config = dict(
    win_length=512,
    encoder_head_dim=64,
    encoder_dropout=0.05,
    encoder_shared_expert=False,
    encoder_layers=10,
    encoder_positions='sincos',
    encoder_kernel_size=15,
    fusion='prefix',
    decoder_width=256,
    decoder_inner_norm=False,
    residual_init='zero_last',
    steps=9800,
    epochs=36.1,
    weight_decay=0.09,
    adamw_weight_decay_other_params=0.01,
)
Rows from block 7 of the audio encoder of a small encoder-decoder audio transcriber, named by matrix and row number. Rows with one number within an expert belong to one neuron, the router's apart. Each number is 500 + 50 x the weight over its row's rms, rounded and kept within 0 to 999. All counts start at 0. Numbers have three digits each. After the name is the row's rms in percent of the matrix's.
Before each expert's rows are labels from the 100 clips, of 14976, where the router gives the expert most weight on average: "loudest band" is the band of the loudest frequency at the time of the peak. Only what is clearly more common there than usual is listed. The data: short read English sentences (LibriTTS-R). In brackets: how many of the 100, against the usual share in percent.
# router: router (encoder.blocks.7.mlp.router.weight, 8x192, trained with AdamW), inputs 96-191
# up: expert up (encoder.blocks.7.mlp.up, 8x96x192), inputs 96-191
# down: expert down (encoder.blocks.7.mlp.down, 8x192x96, transposed), outputs 96-191

# expert 5
loudest band: 500 to 1000 Hz (44 vs 5.7)
router.5 095:520512545537454633551548435534494561504433481488471455501491534442567466418567466454444444603523482555420559467496543471473481485544464442482456545585456374466394466481451501606477509510494484432430507491491518419481497531427439521504482507470516595472468579506412510535519544481497535483
up.0 095:527433466484484463610460520560485515437573539508446488508465529511525534466532614536502439494449535498477466598541526484609521541567542542455551456533565473525536490471542476578539493551522521554457427351428613566451483520468540494474474469473565459538535446549557411482503521423465400479
down.0 091:557442476510460426468596414601510477464412494498493524476415473500523452572520425518424496515497503454494475477614546449474495425523485525530570507374551591505533536501543458486487539495432511576495544507426505503509515609485475514689531577494538416502434542565549547520445480532497559527
up.1 099:616531540519541573509476558460527509594470575499475553514512460454544553370605426453471558501453393509531508444502453506496547420514444574519519527455494540473561490492506549507469500476594472472456493491513407510481492462398497591429573481397418569433409516424480521470491449468492452522
down.1 095:435429564514400496473594501536533481517466494522533552442558568516540468534381463533413469494523409494538421519496467512507503494504584469456429502506476513510489521549528488534423484537549452499460534570452559365493548450547510523577515585434428567530489561499552475535445521483522441428
up.2 106:503541553532601468577458454358523505528506469462498517492535610479530456539508510534546508482526451481462485474429547508496521510527534522454450438467413467481521553481479484593434506590602426512462461598464566454469485565515450451487385571528473572515528493522446467455472398449516453411
down.2 100:491495477500433493435511431461551554488483474478588462427508560417573507502477506506597623484464548574471471461553425535591438551476464524521418491435508490530515603481515582539461512462456514530568442505577431513343451453518581426500494562510480537481472407438594501453534405461503538468
up.3 105:432505563496475454486421515563540500594439484542427537504491489503489527540565367536488428487456446583473492495615539512513518495562472625525422550452601480639432462505569566531526549509482528494421465507505495468510449493510485666417455529500433457488533497505519478493406380536508378574
down.3 102:518471515499434509530485494420478528583520504538591492379427515524491564459526411496520384561528555431492533437516479510455479583501497517443538438505541519606487543491593511447497474596504533517496618473515551557468544551561504452469466465525480549532478549530559461386463468559503530445
up.4 099:483532486545493539569410589527542589478499510447418487482558531515583502477449438524482552535479529466521490476405487559470554525436451433518464496528466525450494461489538582541543481592481523548504505530504493501543603467523425464525562494462518538427508431449480476513557502580528480460
down.4 104:536444527434543509453462515427501572469449515566513583427438495514481447525457496453532442597416503452563476570418478475495442554425436453535502480428485563558534474491554502560480481571476434505430534542468468611483571593485529507485469541464495428504464414404469433453496447497452482477
up.5 093:549454513523352502458507517481548566468539460470560399560539473453499487548495485525517489516512543564466531476595496504477443484529496485471419416527415378496541487415526579467596449345546535496447502492472544493561466552576554543586487490555508484555583566396527415382464534486428512504
down.5 094:448492476608525503474420506532524525431417530535433496471465523508543519492490509525427485647501453430405507539458522468452548524426540478514529475444561483443499465491536421545516513471479403566501517505564530509412593486462507460517510513549475557416499521451568460541492497660460458506
up.6 101:407478489434429464608440533503401565574465530520545480469430465474549514489530501445397476502504524453428490517440457465448491495487467450423485514587482531563491492537464491588458535493447431508531548463541556492508466484489480498554520545538531530464434460553524548570497528608490513533
down.6 101:532427466497447507431586589473509529493565437506604582517555426498516528448519495495590506497500422513565546601469430505509365533510555458445512568484494466473429399439539457562471570490541487506437565627469526548463586532515476517506492535432555574488476594501491457470477599534451547440
up.7 097:455524524469400487425528437405438517574545528497498490525573535562528538455537495517499521548539458501473479489440544396486402424579558485523524559489560558501424515457493547466568508508479451437518531564516536426488557499538552372566481525408455430461519481488577508548504499544470546572
down.7 101:511462507587539555399443589531519441575540434500397456562461556462556530480579463556529443543506490412474567554486438463523550433507456556406521518550474433563520403461476459465552516535550462524450573509374517394499369366485546476492500495428477499479445553526505447542538456534421511499
up.8 104:525412475487513500450434543496519481545563505488484519476666524469470438492509442429536444415480561478446495406436551483494437592483454434446505483510414575505460502525473495579424472537447577449487489446458484405578452555503485552544474537569572494454503589504496457557495530525533537442
down.8 107:479473412487509477563354492542536550485563525445531482577512422503426500523501539479525448431485503502511548478555450582437454445559587509529572548462453426439508525425507533389518519479468492441506480416447380484517474524432442485386426506418578541519494482646484567565490528552497470412
up.9 097:564401415564486482468454522538474506467522405524575365473544543511439552481536442523533581393506544505494480437403567492494487427540463496471455557442430464454447524499507515459386577639559560466550542571482546541530529516476544509597347440660505501513527446515521517456438544488550448481
down.9 099:516539536630426461514523476404473459478516507492482429512496466466553444567534528459486516455574385506500448523593532636544436509547501544498506575569531492471527567508458468525489449482535471532512540473472450462562534590390474425556487488524447525481607442527555484499632571506520550555
up.10 092:528459567546483468475518502488473473516472471534482557384507517522473454547493417467523465526516418491496528591528510625508502482466501384510523552487456523470541476435499511465385521493450540520476594612565469529477423564470455456477529565556501464458432475536433534573624524478453533529
down.10 089:455488458595467549504540434560494464427444480499554513554573413442520536407534517481567376477583436486539512405485474452436536510622507516524465441441507514420519549443458496554445464577564531472494436539390568489529531510460435555536480474570512530462519541500506493501494479446553427525
up.11 089:439480639463506485514546491429504464562475530500553550452491583413507514491534462525533476485567517510463500538455548445500536516570474519541469500664472584518566543422489551514386504496493472513384490526517501537442485571509536453472384540450502583403606504529454522428438461480515591491
down.11 091:441520552503503534492479511480436497569484537566533555404444505440510419550509489411516546492521497542472473557495556566466558539541481412458519513453489469532512535536485584472471437548462498485493519559467457448592397535562496407400468415472515492552532454455504549457591504455376521442
up.12 096:514519543513521604472540556479558418446460575475459532462519407406590515530447528561535536562490512528549505546506598474493477493533543587503414433476543511477377465482544546603564525555547519507418458578501586414530446505502462662469486467450425435472518451455489495472421529498515418455
down.12 097:500494517554541451540541586439427527533502516449576519461565580547477488529542410527523496530574591564504437513360444513555539499400538516408519493499465508522490509488461530383575481508332499507564504550386407556482511517457512503558498536462465467536482479495429537488508516580442464568
up.13 096:532486468504487546545446495476428513478537507582539540556477578529451478429487483539546571492478418504574499524502559630511519449381517533595527522616491509443570505490487497454448437472532576506535420517541503556446509406474456517551581522458430489559444537536482589490432651514472425487
down.13 093:415593511486474465570444554442539549496530488546532584531618504517481485510538531508546478503503458506437494443540473543466560436398512474581604528486492558498529504490440559459457464521441526593557440502455537510499500522537479380505484463582508513558553561440454503428524493399506395537
up.14 105:543512469454521455479461524540456548422438536471492457511513470558536406517509526442421579533543430534517395446481487592421470557483512487479503425598411521551584524503557559467466540456608549495431419481428522491459482400383614482555548494510455491423445536429493529529447537510566466602
down.14 102:439478563506423591469496595522445537506521465511470446490585521468449475493438487506521516519467584471517476468508490450460524463620549461491490519460552488460506502549466541474397562611477392468455409439496495451460515505447507538532522549506522507449500490456562451497407512470502393522
up.15 100:465456459513508394412594559447511464429445505577513578550528532445501532579418566448400517471464527517521569527478445447401500445497459489505494518544596475484500499472550550541371554471485494523560494518489487516498446570455549448496513544503494400511472553423548455539488529537485520515
down.15 095:594544440503542536566458546408453557523549561609514434442559497479453451494503527479450621562586521529478476484436454541439414515494446471558536582637512513496509435569540461491377396518508515587525416488580494459444549489485415476477470439470532494516595393423536506570484524512488495445
up.16 096:566500574481480537480467469467527442534542608535498500501433458523378477471632498498454448439477481448582550530521588512648553558543541543456570520487510450501543518446434391480423536534551474534552599531408521460489462581529458500485444534503433522552447509510475473495493447519654516511
down.16 095:586489568436449483495457507483566481485510511467478510439524426478501485517537480501490460435575481462510557643592584618514612551508502465540524550505410504504512528461410423487457436529483468421579473602457499488459443542500545536530566430565540493408586444425432455535547416517496576482
up.17 112:513507493454506531580533518456479470514571587572447415505531466463451500476530486455427486503486518576512500439552511586559489515470523507547481588472477436587546445541523460437479520465514492527528524451438553588557434445557560570547558525479568489552524539539447377464481503555525548521
down.17 112:603468501461501491517493479500501564514577526501543473498583557447503539418576501526458473434496563470553493486508556495434464495541583518541454539441454476451426462450411462577463499393500547504490523526503577485498417364443554539571526480552582496592459484499509533504468466480580499391
up.18 096:469522463456504457535516534560539542499405552484600549400471515492491523519554529511495437455518448547451535389466541525430510439586505504479427564514486521524445574443464450475508474422602488482499512435516562568494474506496545537389522454514580530590572497484524555468533497481480541584
down.18 098:481590546541523551507527488506560464501524520503592537610428396493611530491581478531497425561461532484530389445474493461573540516442450499412586494496623474560504497574471547529549467518576533473441484487612549562613462499447414375370469442558494461509463446428528397495444548502449455539
up.19 104:486476483587446447500429509512500547454463525461516504512513448465488434499412482439445499588516462509492605572480523459493493492484544517572605503514480486440512452533471549516443514424461434606509520494511539494528487508546388510579560505510426498492404513535416523530485524564510416517
down.19 100:470562531546556501536482483544401515545471462515447467483441571488448469607424563520494542578508506428415430592512478457601454555473468469450555577509475473511590538542449553500508515478497447417566548520563353509525573502487509499375511576569507479508509459606473412395520499523401425564
up.20 104:494477499445505544528426457500494559508562486517563454419535552500556481511566464551410504537538547542398470514464455540410530433421510457391481559525440539492470583524528491444492526532455521527478501553512424415599539518561454487565450563569488478540575444469454466548471465466529457466
down.20 102:465592516462527529487533495501492641487473412455461558602508458461520464488520538443492505469574534534475447511606541503573464444546459508561489429394525466545579520504456602557478547498469474427510402491439506485459575451413498442401538544521484492561520558481442507421568566443535526592
up.21 105:392551466499557519503605542494550545452450454531497565472532490416544392559488572469506478482437423537479452528422503518444463546462527373524477551470435475494542526427519496531488555489466494508540482455488597545491497497628454480453484589520531524530510670515534442501435448491569510512
down.21 099:512491489476512643511483435505464463506463406472526469563438545529555487410548439518559489539406510580455619508555435432439457483504506574497442492466539545492475457513466533533599543434503492513491475516466468467492491587508548532476469463538507497475566435522397392457566561525522550566

# expert 7
loudest band: 2000 to 4000 Hz (45 vs 1.9); 4000 to 8000 Hz (45 vs 4.3)
router.7 114:454619502442524543462558551510423467579516514500548548445579494525620547632431513501492565443468498478589459436526449516485571475521577491514453489543483416426400563437536583432428445471524544433458486579567483485565493449530524511489432515471503522554500447441486541549595445546509579503
up.0 102:403508424487532505593433566488495552511498565494515530477571493458492447468400579485524437424508440432600523514505522474484513588461500602520520581571501537553521409464543501513497484550489493501613508497467502551525588487499461508564565609426453476520566564554536462535536586501479488480
down.0 097:459402454489504522548498556371473571533424447494539487535538563522475479479482558523505527390513478515449511571486507556525488592490462419532555639475526524565521414488480405419484420541463532484559452518446457406431448557561489510523488541539488534530532516502472466571436478471514531615
up.1 089:415545453484518614540420498461564604485457501464552494566535544514600509438403453498536525524559377610483465467533390516487503511521563501592466541482543514536473416486470407529572466535488412488511418537498467535499513453415464508568542546397486529510457572546516547494421471580495517577
down.1 098:404502481470495388574549466495460485463469432512478511538591501544480462508509469518575492431472414555519492502516493529441445504469506475565563498589516455489491510507431394412532515523414511439584549448433490580576453506515486414557513545576495506476458563561481436460415554501560434514
up.2 098:544428524567492544546482466558552468516553507483536430474496426466491579549391539515499535439462598534481483515477495501441491567558484545488484520565523407543514431577525552584481499477505499523468503473481496519530375432471496507423499441579498569500492442424447546608519460602540467495
down.2 097:482444557569438339391498473539523587533520497654553494516480561536536587498496522444447501491500465474528484537458578395551425500489536455526599482406530463459637513495524403470447590508478470515527549452456464512494481536449551506552474464450568516439515466529454503551537391488487512451
up.3 102:557456482553392564461524460505425540547500414553493542501462452524527516498550396496465403488465574389599484504582466557525530489489450473529391424480575526482509459511481548523571512511529498495412488500520513474508508413525582470553563497506489515618470479491609487524529489547578581541
down.3 097:606492541490554453522449494451478466537469543476568525479430500483448526548504541391472509497524454445514560564427385589611558547522445614432521519502497390440613492429529503490501538469469533474503587560574501524484539468473416566482539507510468454460475475535505575460535555520504449567
up.4 101:536645646487521477547564437527442457542577466457495521478491506575472498493628548527475519461492514527445415534443614384534484489479453475419495439538606479439477499412460490485595525462565434555389564535536501457555551453495514513479581414477527502420479459432421581517481597496580556529
down.4 104:462511511482552478479549550552464568542445511587532420482533560530598451492406461540500509486499546390494474436463542543360527522503481487510501541491486479499414453539562539526490551480447521524436449548447485561459499413559543443469441504480449441558523549574611489464520593465531435524
up.5 094:438545474394476542551500549390514450481546521536585465465468576456546560459432555534559542496498509510497492470427472540487497556466481488518519478473512448512530447485417465625453488513519468428424486520558516586508424448438506449496513503446526640468411551525522509504486490515474557533
down.5 096:454466536616547541448523480537573483583444454512490602377526519447542508538477429518477417461502510441495445456535556458594607477476518470460465507502517389515444487433620557436477494611414537460515463501481470440456493438472510491545424525486445595567558554563457416504577480519533565609
up.6 105:493694530579465490579466471548481513483454475552488483575430513510467436477538538428534543444537506435459431474418501490395595467459475436455536459540486402487542474500543559599601447536611449501481540357440494449523524521477510512520579518494520468520547489456516498400502486517507471507
down.6 106:481392574466529470497551518484458502505541432444465474536510518535530516496522483557547533465404437450461482388470485535423499567467426487469496520443471504436499430500466464460370433491548536498500384438520460484494509505493413480461446483552486471485484479487533536479573517511495438546
up.7 100:473612536599512550563473499605475521457552468547396543559511472494406484444475502532477545510474528550623502531466447500526505569450495491557575498501523477471514478483419590585532548426445487439465520511459517483533471479477409589451474527522463525533462459447472434610387512565622488468
down.7 098:526578452418466439497389427472467512463583562456650612509407518447424461559500522391534420485516478443493476477483528471613464598500505464419439438485513518512477510548511489541512534520504458460534522553414483472562525492584463434547560518554532507502479452502491514597442473568520522522
up.8 096:449525481492508537510584469524428555543486496500542455482456529462509609452583487478512581466512589474464525458514500478448509478512504438560446512535544525483441518491583464494543451521523518400536493494475543524485529468456560519521449463491540521511497475453507514527446489527474476501
down.8 097:450503579535507457516522467506476559511484570502424561482518541486521560456449516525500492530448512512533495522482555510564550444428563460499506456512565478537461462429575582455554460529456467448569515538473454399532484576454500440526433506492542438546477496365536541569515441448569606555
up.9 093:425469494418486592483480517461499459478480510527550524436515612456476563488527489602482468547566483418468472472517550394527547506425482485506456530534595511458463422575555489577465521474416515461604438436527470483402483514549402469541517484531501493528460583556570591516571433486464551471
down.9 099:496452471395484450491379544497565497484451614433497504422447486502473479484417441525514532538475594525513456477466540490574588649469460449494540557555534487425506541501463455546473574435533617408496618525549436523444511499542400554515532480586436448391522458524507475458526544516488392474
up.10 102:552624471540505465475603451573564579516597421462527484486511472513583557540507555553459527589507469498508377542475548516561470478424490460496500511536474499422410449518486495496533459489508420452474546556581542486400519443570516443488481488479442503560542556570442432477467489471508484456
down.10 095:482499408408620576491463525529605529548465515505560490454496539537458556543554461481451588517466494492574523442501518420426486489470441434426491406502521569458486511517475584481525551541522519497455526409429502451587537451500444540465549527517462479555465503417486430496453475510392494471
up.11 099:490392556484558436474475507538524399577470475570518463601507521568545461690555480467494556392504454485625509486482484565582501427570468457479547566462517535412497479460566556453455527514471471492521467517464439522484517606475352460514472464475509472514488457563512482571534467493523495554
down.11 103:450447501417538481457480533480437462488432464587385510480549492480630466562487437521556411605526462513462446606554512460544550441549513466411502531507515535458520468534444539486520478548548513511447579548478486506561435556463480503431528483537477545537461538415492413513582536426486516433
up.12 104:405515472462349522448472482516446493591564498475517545559406491486504505500468363471576470442580486405520541557509435540466494506485595463548503503553598460473457524481495571464469499523385520476428519535511477566500516497484596444453410572500523594494506456500464603396456463602499543607
down.12 103:451570523522543478570518531443606533421522553487501453468560534488441539568484473488413500630491461571551467510475500455547583471452482392519439431494444496560489474488617448456466580463543426567488489558516456585502507517475611568592412501547512531526492484499620558516495474487576419419
up.13 102:532523487478444456467558583462540494527560532469513498430570493526541456526580473454452430527438524491444405493468510438411548625499555484562470499507556533510467540462581486499446546539475500544516462546515615528474419438579512422496483520499544488564546537501532487491567572490507526508
down.13 106:584517589506470538475505533527541429472510506563515352524569473517548450472515474513465480508525500436572403488597515497507492485513495408431530445477520516428482472606529544505557563579491483622510584450521559456534545456546399527483477454413502505487521433510421494523499461450475478525
up.14 097:420425440439505469561483570411526431550542518501592496558482490550510538551531534567539586449578492569507490438583427544416411460580451547497526493565499442507572510519544418537534510545422381479494544463524467473504508541427528493570582511580510540511476542566526562536441458506462563573
down.14 097:463480509515599466480460525631535430514547546554476527485512420566490488596494541600589432464490421457537454494502544565578563518467522388514443545453457475542491549385425534481518473544421599518508504525450591475485443470536505417472473509456382472551553461591460450527529467490519554504
up.15 100:523530580425512453590559498533531389538475489474516475526523500507452569481545446499578479543554461487486567546521471545436417509465527435477463500511537504544405491441553489500488454508430577451500400392678512536505586460460541443526468457511587477648550452524563552413465572530508436501
down.15 098:445531478484509525604510623490526539467503554541630530527511574541543515426571537435552446480503506492482461536375433499514452527520410494534534493357548478445550542383530509561541482554492494457476494524623404459457553442470562469576470474487591461568442482466592490459509422485488509406
up.16 102:536565570540556537551550541466438503655382455461512566579479459432527532468497560449398546546527563483455495494474505483472571529548499464443485509456454654540500404550550470557420508497479507402507469473504475568467554488438449521456547464497464487498432552479511492553466453498522541469
down.16 104:378411563500559529472493531497529462498574567482517557464442517477562492554597564534489445399505495513514607424471503576469543479522479489522473472494526440564456475465532493474567532488543493494460514409507558530540577537557577473509465516553543432532512522483606530539552446532497449521
up.17 096:464575475541480440567499465468508533501520494493519494515466542424528565534532486499494469537531508407511425523556468456433568461558489431477490431571523475535521413548493410560477411479542514512438487494559434515524476422601646447444412363518503431481495424428504543544525462585575446534
down.17 098:653337421455520597476512523552515534461476533464541558493525522554526513508533501436448533476478492552449564578589495493550480521479459543403483531374508524456485557498496521555479500401410528405501457495465508406447595547430423582532526445488498464446498468561428507450442513511477577432
up.18 100:480492418480467488510494481502531545566513538501470516545518450451507532557523490476488507495527536480443540508552488498473573504548610520547459512513456529588454494522474628499469538539373544440435553501480549461480473491481516481468437569437475471504514476526459539471412514584492609516
down.18 100:464495544584486470566489487537483502500464517589520447457455585521485550506476440509568529497465477500571498424454481467499505558523526467489555514610494489514540543452442560479416527564492494463450535490411479554616416512587514434599433449466547508515513429569562524467618438561458533462
up.19 101:569513516514472484441424510484484443434499527478444526520545548539502487532497504449432642516496534599518566417433547445535489542396505451451551488561494459530526451540571542457404556556509393485467462569485524449428504374420494488505504523421450550519456474520479560515420548549499528563
down.19 098:431585542555481535537576527467378488521512473394492575478413530476536499512551467438444518520492469412414519392547454507501373470514459412500425409567437471504437512537483561444495470506434494369456458551495460499465512479476566530560505454501527609404443450445515557499557460517427432482
up.20 116:578476473477408499398486473495489540521429461451502528534484430399531553511459548484430513550391496491435542484500406557493483542503507567468587550502532467541500457555508464497368575544478483458491473656596444385477530464576533467562458611535476548514450482464473629492516499513478583563
down.20 118:588510450506475426565546505506507439543446537515471525529464454605578555506545509559533571552395511524525445553529550470510500408469506586545554508585421528459481502498407526569456420448507484465612466478536493516364530450425539515503505482615412501569540489489424589455466499456542434606
up.21 107:500510493492487477517521458520479455508502574439584442604540494498445479488583450537505567493424420466423398471523521382449525462446527551529580466474480586560527500464507505460483507447483462601440599549428519481525572504507500586462456551473441472465472429580492474504489544531471486528
down.21 101:534546498425497506484593535545463466428567507359540478483557546459489528493528476467446536493477542428516555565492545542523482501460513459437573456371467525440464492517493435539491527501528486589524463413544438425567492461528455481507472596477411401468493546663372505547432524525476512512

# expert 4
loudest band: 250 to 500 Hz (37 vs 12.1)
router.4 096:502477517520545427493559394579638464442478462582491484438411603455455588470586457446525489535542523510443538487480499482484449518496443489546477464459491498510540475534471467489530482507528543447611567447459399516443533487431502490455429500566505435476507549546462542455478449503500528560
up.0 111:522588556502410445629505464505418562506468460515424439491429476495508477482477496399489514529583534534541559447494454488369516473636554441475483495588509552548496474533420449639491511474551514537507489499510462528474509545472530501473453490481421505446443476500580488617542486557498534448
down.0 105:475485474536537531530408453444471488482516555470575468520468526507441534428452477582429451520549516510404601512489503625415548529461563515559487450504541508443489532453408492547470614508509500538533445535512512464426494470438524466481529540533439521432567529501538534543472659498542447448
up.1 107:554530526520528563418432384588446528382565550472548448448467495493391586495522469550552514439489588446397448453484513454559498439548509515451523463544533525520450537489575523459509458454503488497508595503449522444537466504512500497469512505478499452583498485474511544500452491489567490412
down.1 107:509481468490559478549469488479432496557552478503475449464487417556532526465426439481555503552454534526412425369490533478574523542502528388499556605475504569571571559470504457572414402525558457573474542480432543587602425504495457498514378469534518519490393461473529517467466518418514482534
up.2 097:447399534543494493585563547444459506513503589493538520430517527473546436392447619447446513492442585544520470443426500507425552547507460494523476547529520438486579459506602413524540504515497539503473455542555494498472403472490544508484398508495514478478417550551507495552426515459551462564
down.2 096:519502550449492497544529589537473493515419448479499569496503529615502494494576450480527462447508467454520633501536541467459482405460535505569471486428586454520553479463516448553438539490517510619508418467436497555509564490454533579508584533442421532503411491513507438479462553558505472450
up.3 107:503518404507574444467478420526572501528554454394525435457492443553467465496518501437518392490518551401539506529570491515408456578458465488479516513456570535449482480548518592473455523523441466454421417554430517505549451514493488459427508563487490438543457536535531474487471523466559568574
down.3 104:469502475516584480497516513504584463473450558470396497464482443513426483543512486463425420517563565514485545510567468462549447504531477537462431563493478456553526506616443468516580410535487490423478546516468453524632567483519481573457517454462477455644531430472478435514572521438503548527
up.4 098:443457498473478500506560440549559464526489465612645512534533460528541490473491465451463505540499465500458516476536441435438506407523479545532546549584557518475532509461542505472520470521534453489535554471428459521563433429501451519558482452509446586590459536543508468474453541491499530492
down.4 101:493465565539503426477462460404495448480523544506486476513517503499566451489506468531511444495523523568383490460460547470509473567450456478500538470517413620531523521582592508557501482509518489517487483330551562592461442520522474557461493462557573515514486437424510468532544518481496439450
up.5 112:444548548513440524565432560534526566492449388530501518471504528486557500489543512477512460592444534529469458592480459422481510473511399502508431498528576508476389473513475545607471496505513447539467497558523568469581466523560500555467473452590561529563587465469485442475513462548468527449
down.5 108:483574599518415533592463455491436459527474413539448562550515451461477449433481414553511492480396515577568498499585403440556532538499493528553511463539567448537485452467573390506532493526496551446483468571521562540473436531505508450428527479516566527545564531449518435538437539515523488467
up.6 108:420434477415437567489509403477435508524444539468530502468512547443535611506529492548438483527564521431565466552632485484445515406493519555514448512614543443586486463630465553517610600535463479556456464518508409506519405451426536441589601480493490480521504511484494493595422536593494525507
down.6 102:591458520494462457459469551429477550546567469482501480502494460477519520460454421549490572422489485483483519577548469467445484571433451455489502470478532535468455424470511533481490422473507531567427502430461518474527502512513501457584587564566568511494580483453517634539527509479521407516
up.7 093:497570389537534512508486563512485425489518431516440547443452505465435482443508472484558570465509579564486529535519559520438547603427469450471551506585522533469442515462531484699485499555450494472511477462440503473524505496464536487452511486603509451514452462505482528487536515463400488513
down.7 088:458420515519450517494478462455484578546497598470543427556478394591555451457603462546502494527442465487486501378475493545506372484393561543571419512421504559545468502463481531450527490444535611436505523534489499456537561438562505516497441478439493529551489519525540472446468512527490619438
up.8 094:552573506502511465516490542478395443475566547535518602470563461508452496480468463463591495459432513414512507565445502578583560487542517579563397473446512488417470525513397477488511529437455510564448551483501568535524463578467401438457510505555505455505447417435525451543594467510561543493
down.8 093:532536512464530545468484509468434516465508499455495529495583414534518507507585481444535527398563514432507488450539498567549481487471474488526546552445445477468510487561487456565492528500444515505577502460401541498615502582545370427579557519578525522500554466450476470521611492503596522491
up.9 094:515476586518489437537589524458629525461450541538498474571432534454487505566397569541480406508503444493478482528414574466543465511393570525495551576449480515455509436489493464520501559477432491486644547457496408403454523488481463418481464509577409451498457579549523574449486521463412496500
down.9 100:469487571535411470518519525579435553579477413657482484465606522564451505492563521464529511508576515583473418476503550486547446507532482492475516447594470493586532392506449477461464488510453473433571450525495500505542511459507520499553472442467559452486553464425495473596601448441502513437
up.10 097:473566575517489466473493603561553504513517508484506559532508478544561501541610432540560414597541492463403533597470485437454472535442524489444536586466471463502492459442515452555487484467470482476572504505507502448594493517510498514435459486493501603526470504418512491579455559365548560530
down.10 097:539422495483508532520623466489564446447525527508464505499442456608434486502540520461503544392488503598495494440473468451564441556473478452533468531597475521561498412472523505467468488538377444519554402589518495386503530550459609426485383453547441466494472454499556434483484506444489566534
up.11 098:521547450499550510470454482495455440520458547443563587531485513537509525552616453515567462497473463376465471436511446540552488530527550458451497539428497516440444510458515506548657443410474435564513467477526497467519553508446399497448439497553430481483490413536511548576413634536437523547
down.11 104:485553511500516492513543495537437513518446491483634514467478505478405507560583527408429415492510473471453530459470573499620527486423518447525433496454466454439527598486454461466515506569510516488517538562481483477475513478562427445529444473485516502522466538509414447530468498598563461571
up.12 106:517549474412525470554501492466534470475463410483516481444543445500506480504600524477550552516502545526532479526526526508464552574477487607542462454517466549473556603529504406538487468484430517482554574401583470475439551458443424498542494546454471476475477476483531529467455428573490565459
down.12 106:519516490483464482566515540474508458564483397507445528404546480555516444563501473475520486452561477537563450504515497562539509487396584511530607495531512450588520653510520496551514593445455568525564503437481532408516442473540468428541444426455529448472460438532553488523418355503471496577
up.13 091:372429462460520472531543413447562541419533488587527470486523519518465456476506557461521513513504552448600520493521489524499467476487589473438558483495494493474489519459426521446497580499607493508548486538414505648516516576573484461573470525496478530553503609508479490471538369518452405497
down.13 095:457526544463416442577528532428473495552445499524486472511462546543540390438463570588473490539595519561493481549538590461505428515575527454493496497456523459453560542468479557467472517484491474601462463487464462520501444395544494533513417553477505583473501539589539485481560565529383487440
up.14 091:516466610511508429588412474539545517472475397473439439463516525502439468501586592474484406533465537514479501516558491531550477527505467538475535471511505485568543579510406523590543499489434470458448434525537483421525471638579504512441573573496544531527551603550444515435514507497508497564
down.14 098:475492451451512516539566479465518482430411585480497538588451566491587436490544406540527486575528526441472484548452460521428519467599596533526394550508455556502494516406550545449487515543532500479502546557505512443445470476410482540531555456552425481484556524471566466436568597559509450406
up.15 094:461473501543545518512538518475519540536592608615541448543545475473499577492517474534476542503435469497384454519445512478551460521479524404543454520481392520540529493431593402541413444516568515467497468515575513527517543534408576412557478403563533424548534542462513466517444447476438401534
down.15 100:505521445584561472337508604512456556449507524516441578488430465452467553568437519542518583453465460515474464578483564492486510438468503499510486448351510495543437521587527537562485499530514524472571481448528497447491469544529472485418474465479523447518425413522472530506603456543470456520
up.16 093:405525495439526447473440555451477510558490549520456524534532416533616451428501551501537585494462489500453454456443493421433432503573578477497542547499509486401520561472504457605510534515483471450483445411393542499558596467448590515534556464585477434475507501465597474550397602481606454553
down.16 097:502428475544555472529528526411547477502504564526495475462564475454545485480436416615464531533486442551479516494565492433475520569481490424453627495486500465463526431506562379485479523463532513538399575472488519538422554511565455517510548459472474591553510569511559527508467633553569463505
up.17 110:480579462494506580551440580565481593584578457585459535469571548529503473475445553444536585482415547523377497519421467457419501492477517458500520479599394457461500464438500459509486406467531551458491421456462501557502532499486482449460481428518473432517492486460495446450483627508479438451
down.17 101:450432486507546525478543526564403586616584541533460433471571497541484460525513550490482536562424491434428546458405523532519425571498468546427497561466539434507471464502480417542550491529532509466463506496532446497539462400437505496439440452479437472485554478461513446457537610575488544517
up.18 105:410531444491490442530522429518509522466421515483508450466524509591471482500393518508553519427445453524494498440493500550477451537635560510534541500494532475488456478421486406636539452375538485496440510454572481476540525510422584583456461449511449411472542438597539440539557543553542521553
down.18 102:543423493557532480514522562475514502430545515548523467480499595501543458489522553569494471537563464487395438466459537417471437500476487455287498518452517452427488455544501448500548525507584542538510532454432505619542570511479449399477538464583438441510500566572522461460444537520504416458
up.19 115:562534483497527464576523433450484491417483565598470479491476547457357511522393507468451485480517447571510526583470575456608581570481539534529532651453476505488547450529507461555523570418492502537503488434552562467461459566581498506544524465438432493494490573487587567500483520517522495519
down.19 109:395595470535455531484561497501656499493457443581480512582585494494436561482524556514536454473487520470512402511523590493473485451441516434526525558530501452486523468606442524519435517512470508470652458522494505552461557451450515476475474532533497452361523512463516570562541469397404513499
up.20 097:542503571585473489546446452467472567503461520513645467463428547460438535577487582451502570556462507431484596438469499517564455494540531438529523555514510479566537495403548521472455502565509521483420475539554418518536518483555505612527504484488469441577481529574448574504515485517561583575
down.20 100:524459505471488549497495454562395423473540518460474555465498499468448511533442511438452473492531539448636634409497439575542451579547442396563447571550506527422532533573453513459467537562465431471544511453536513472535447511506439547505494425437509518461550451574461544598543498509646572524
up.21 092:548495574593447440533540595412446595469442547558477517491468574503524550479440486514519481457463470474460531527510463424519485470495490441519553445489562537399499494435500407573463445492555517594480532482473531598513601516427555525602494535473526516441533437531523506469452548401497506542
down.21 095:474512481445502465497421537527451551492568525393539529566492531488445457521435524491448488412497492578505475494547481453481447504514503509587500487472489452516487466522506520461543535497465479356459531534511441481455519533598455488471505469502506401519502576441559519439478556477541481478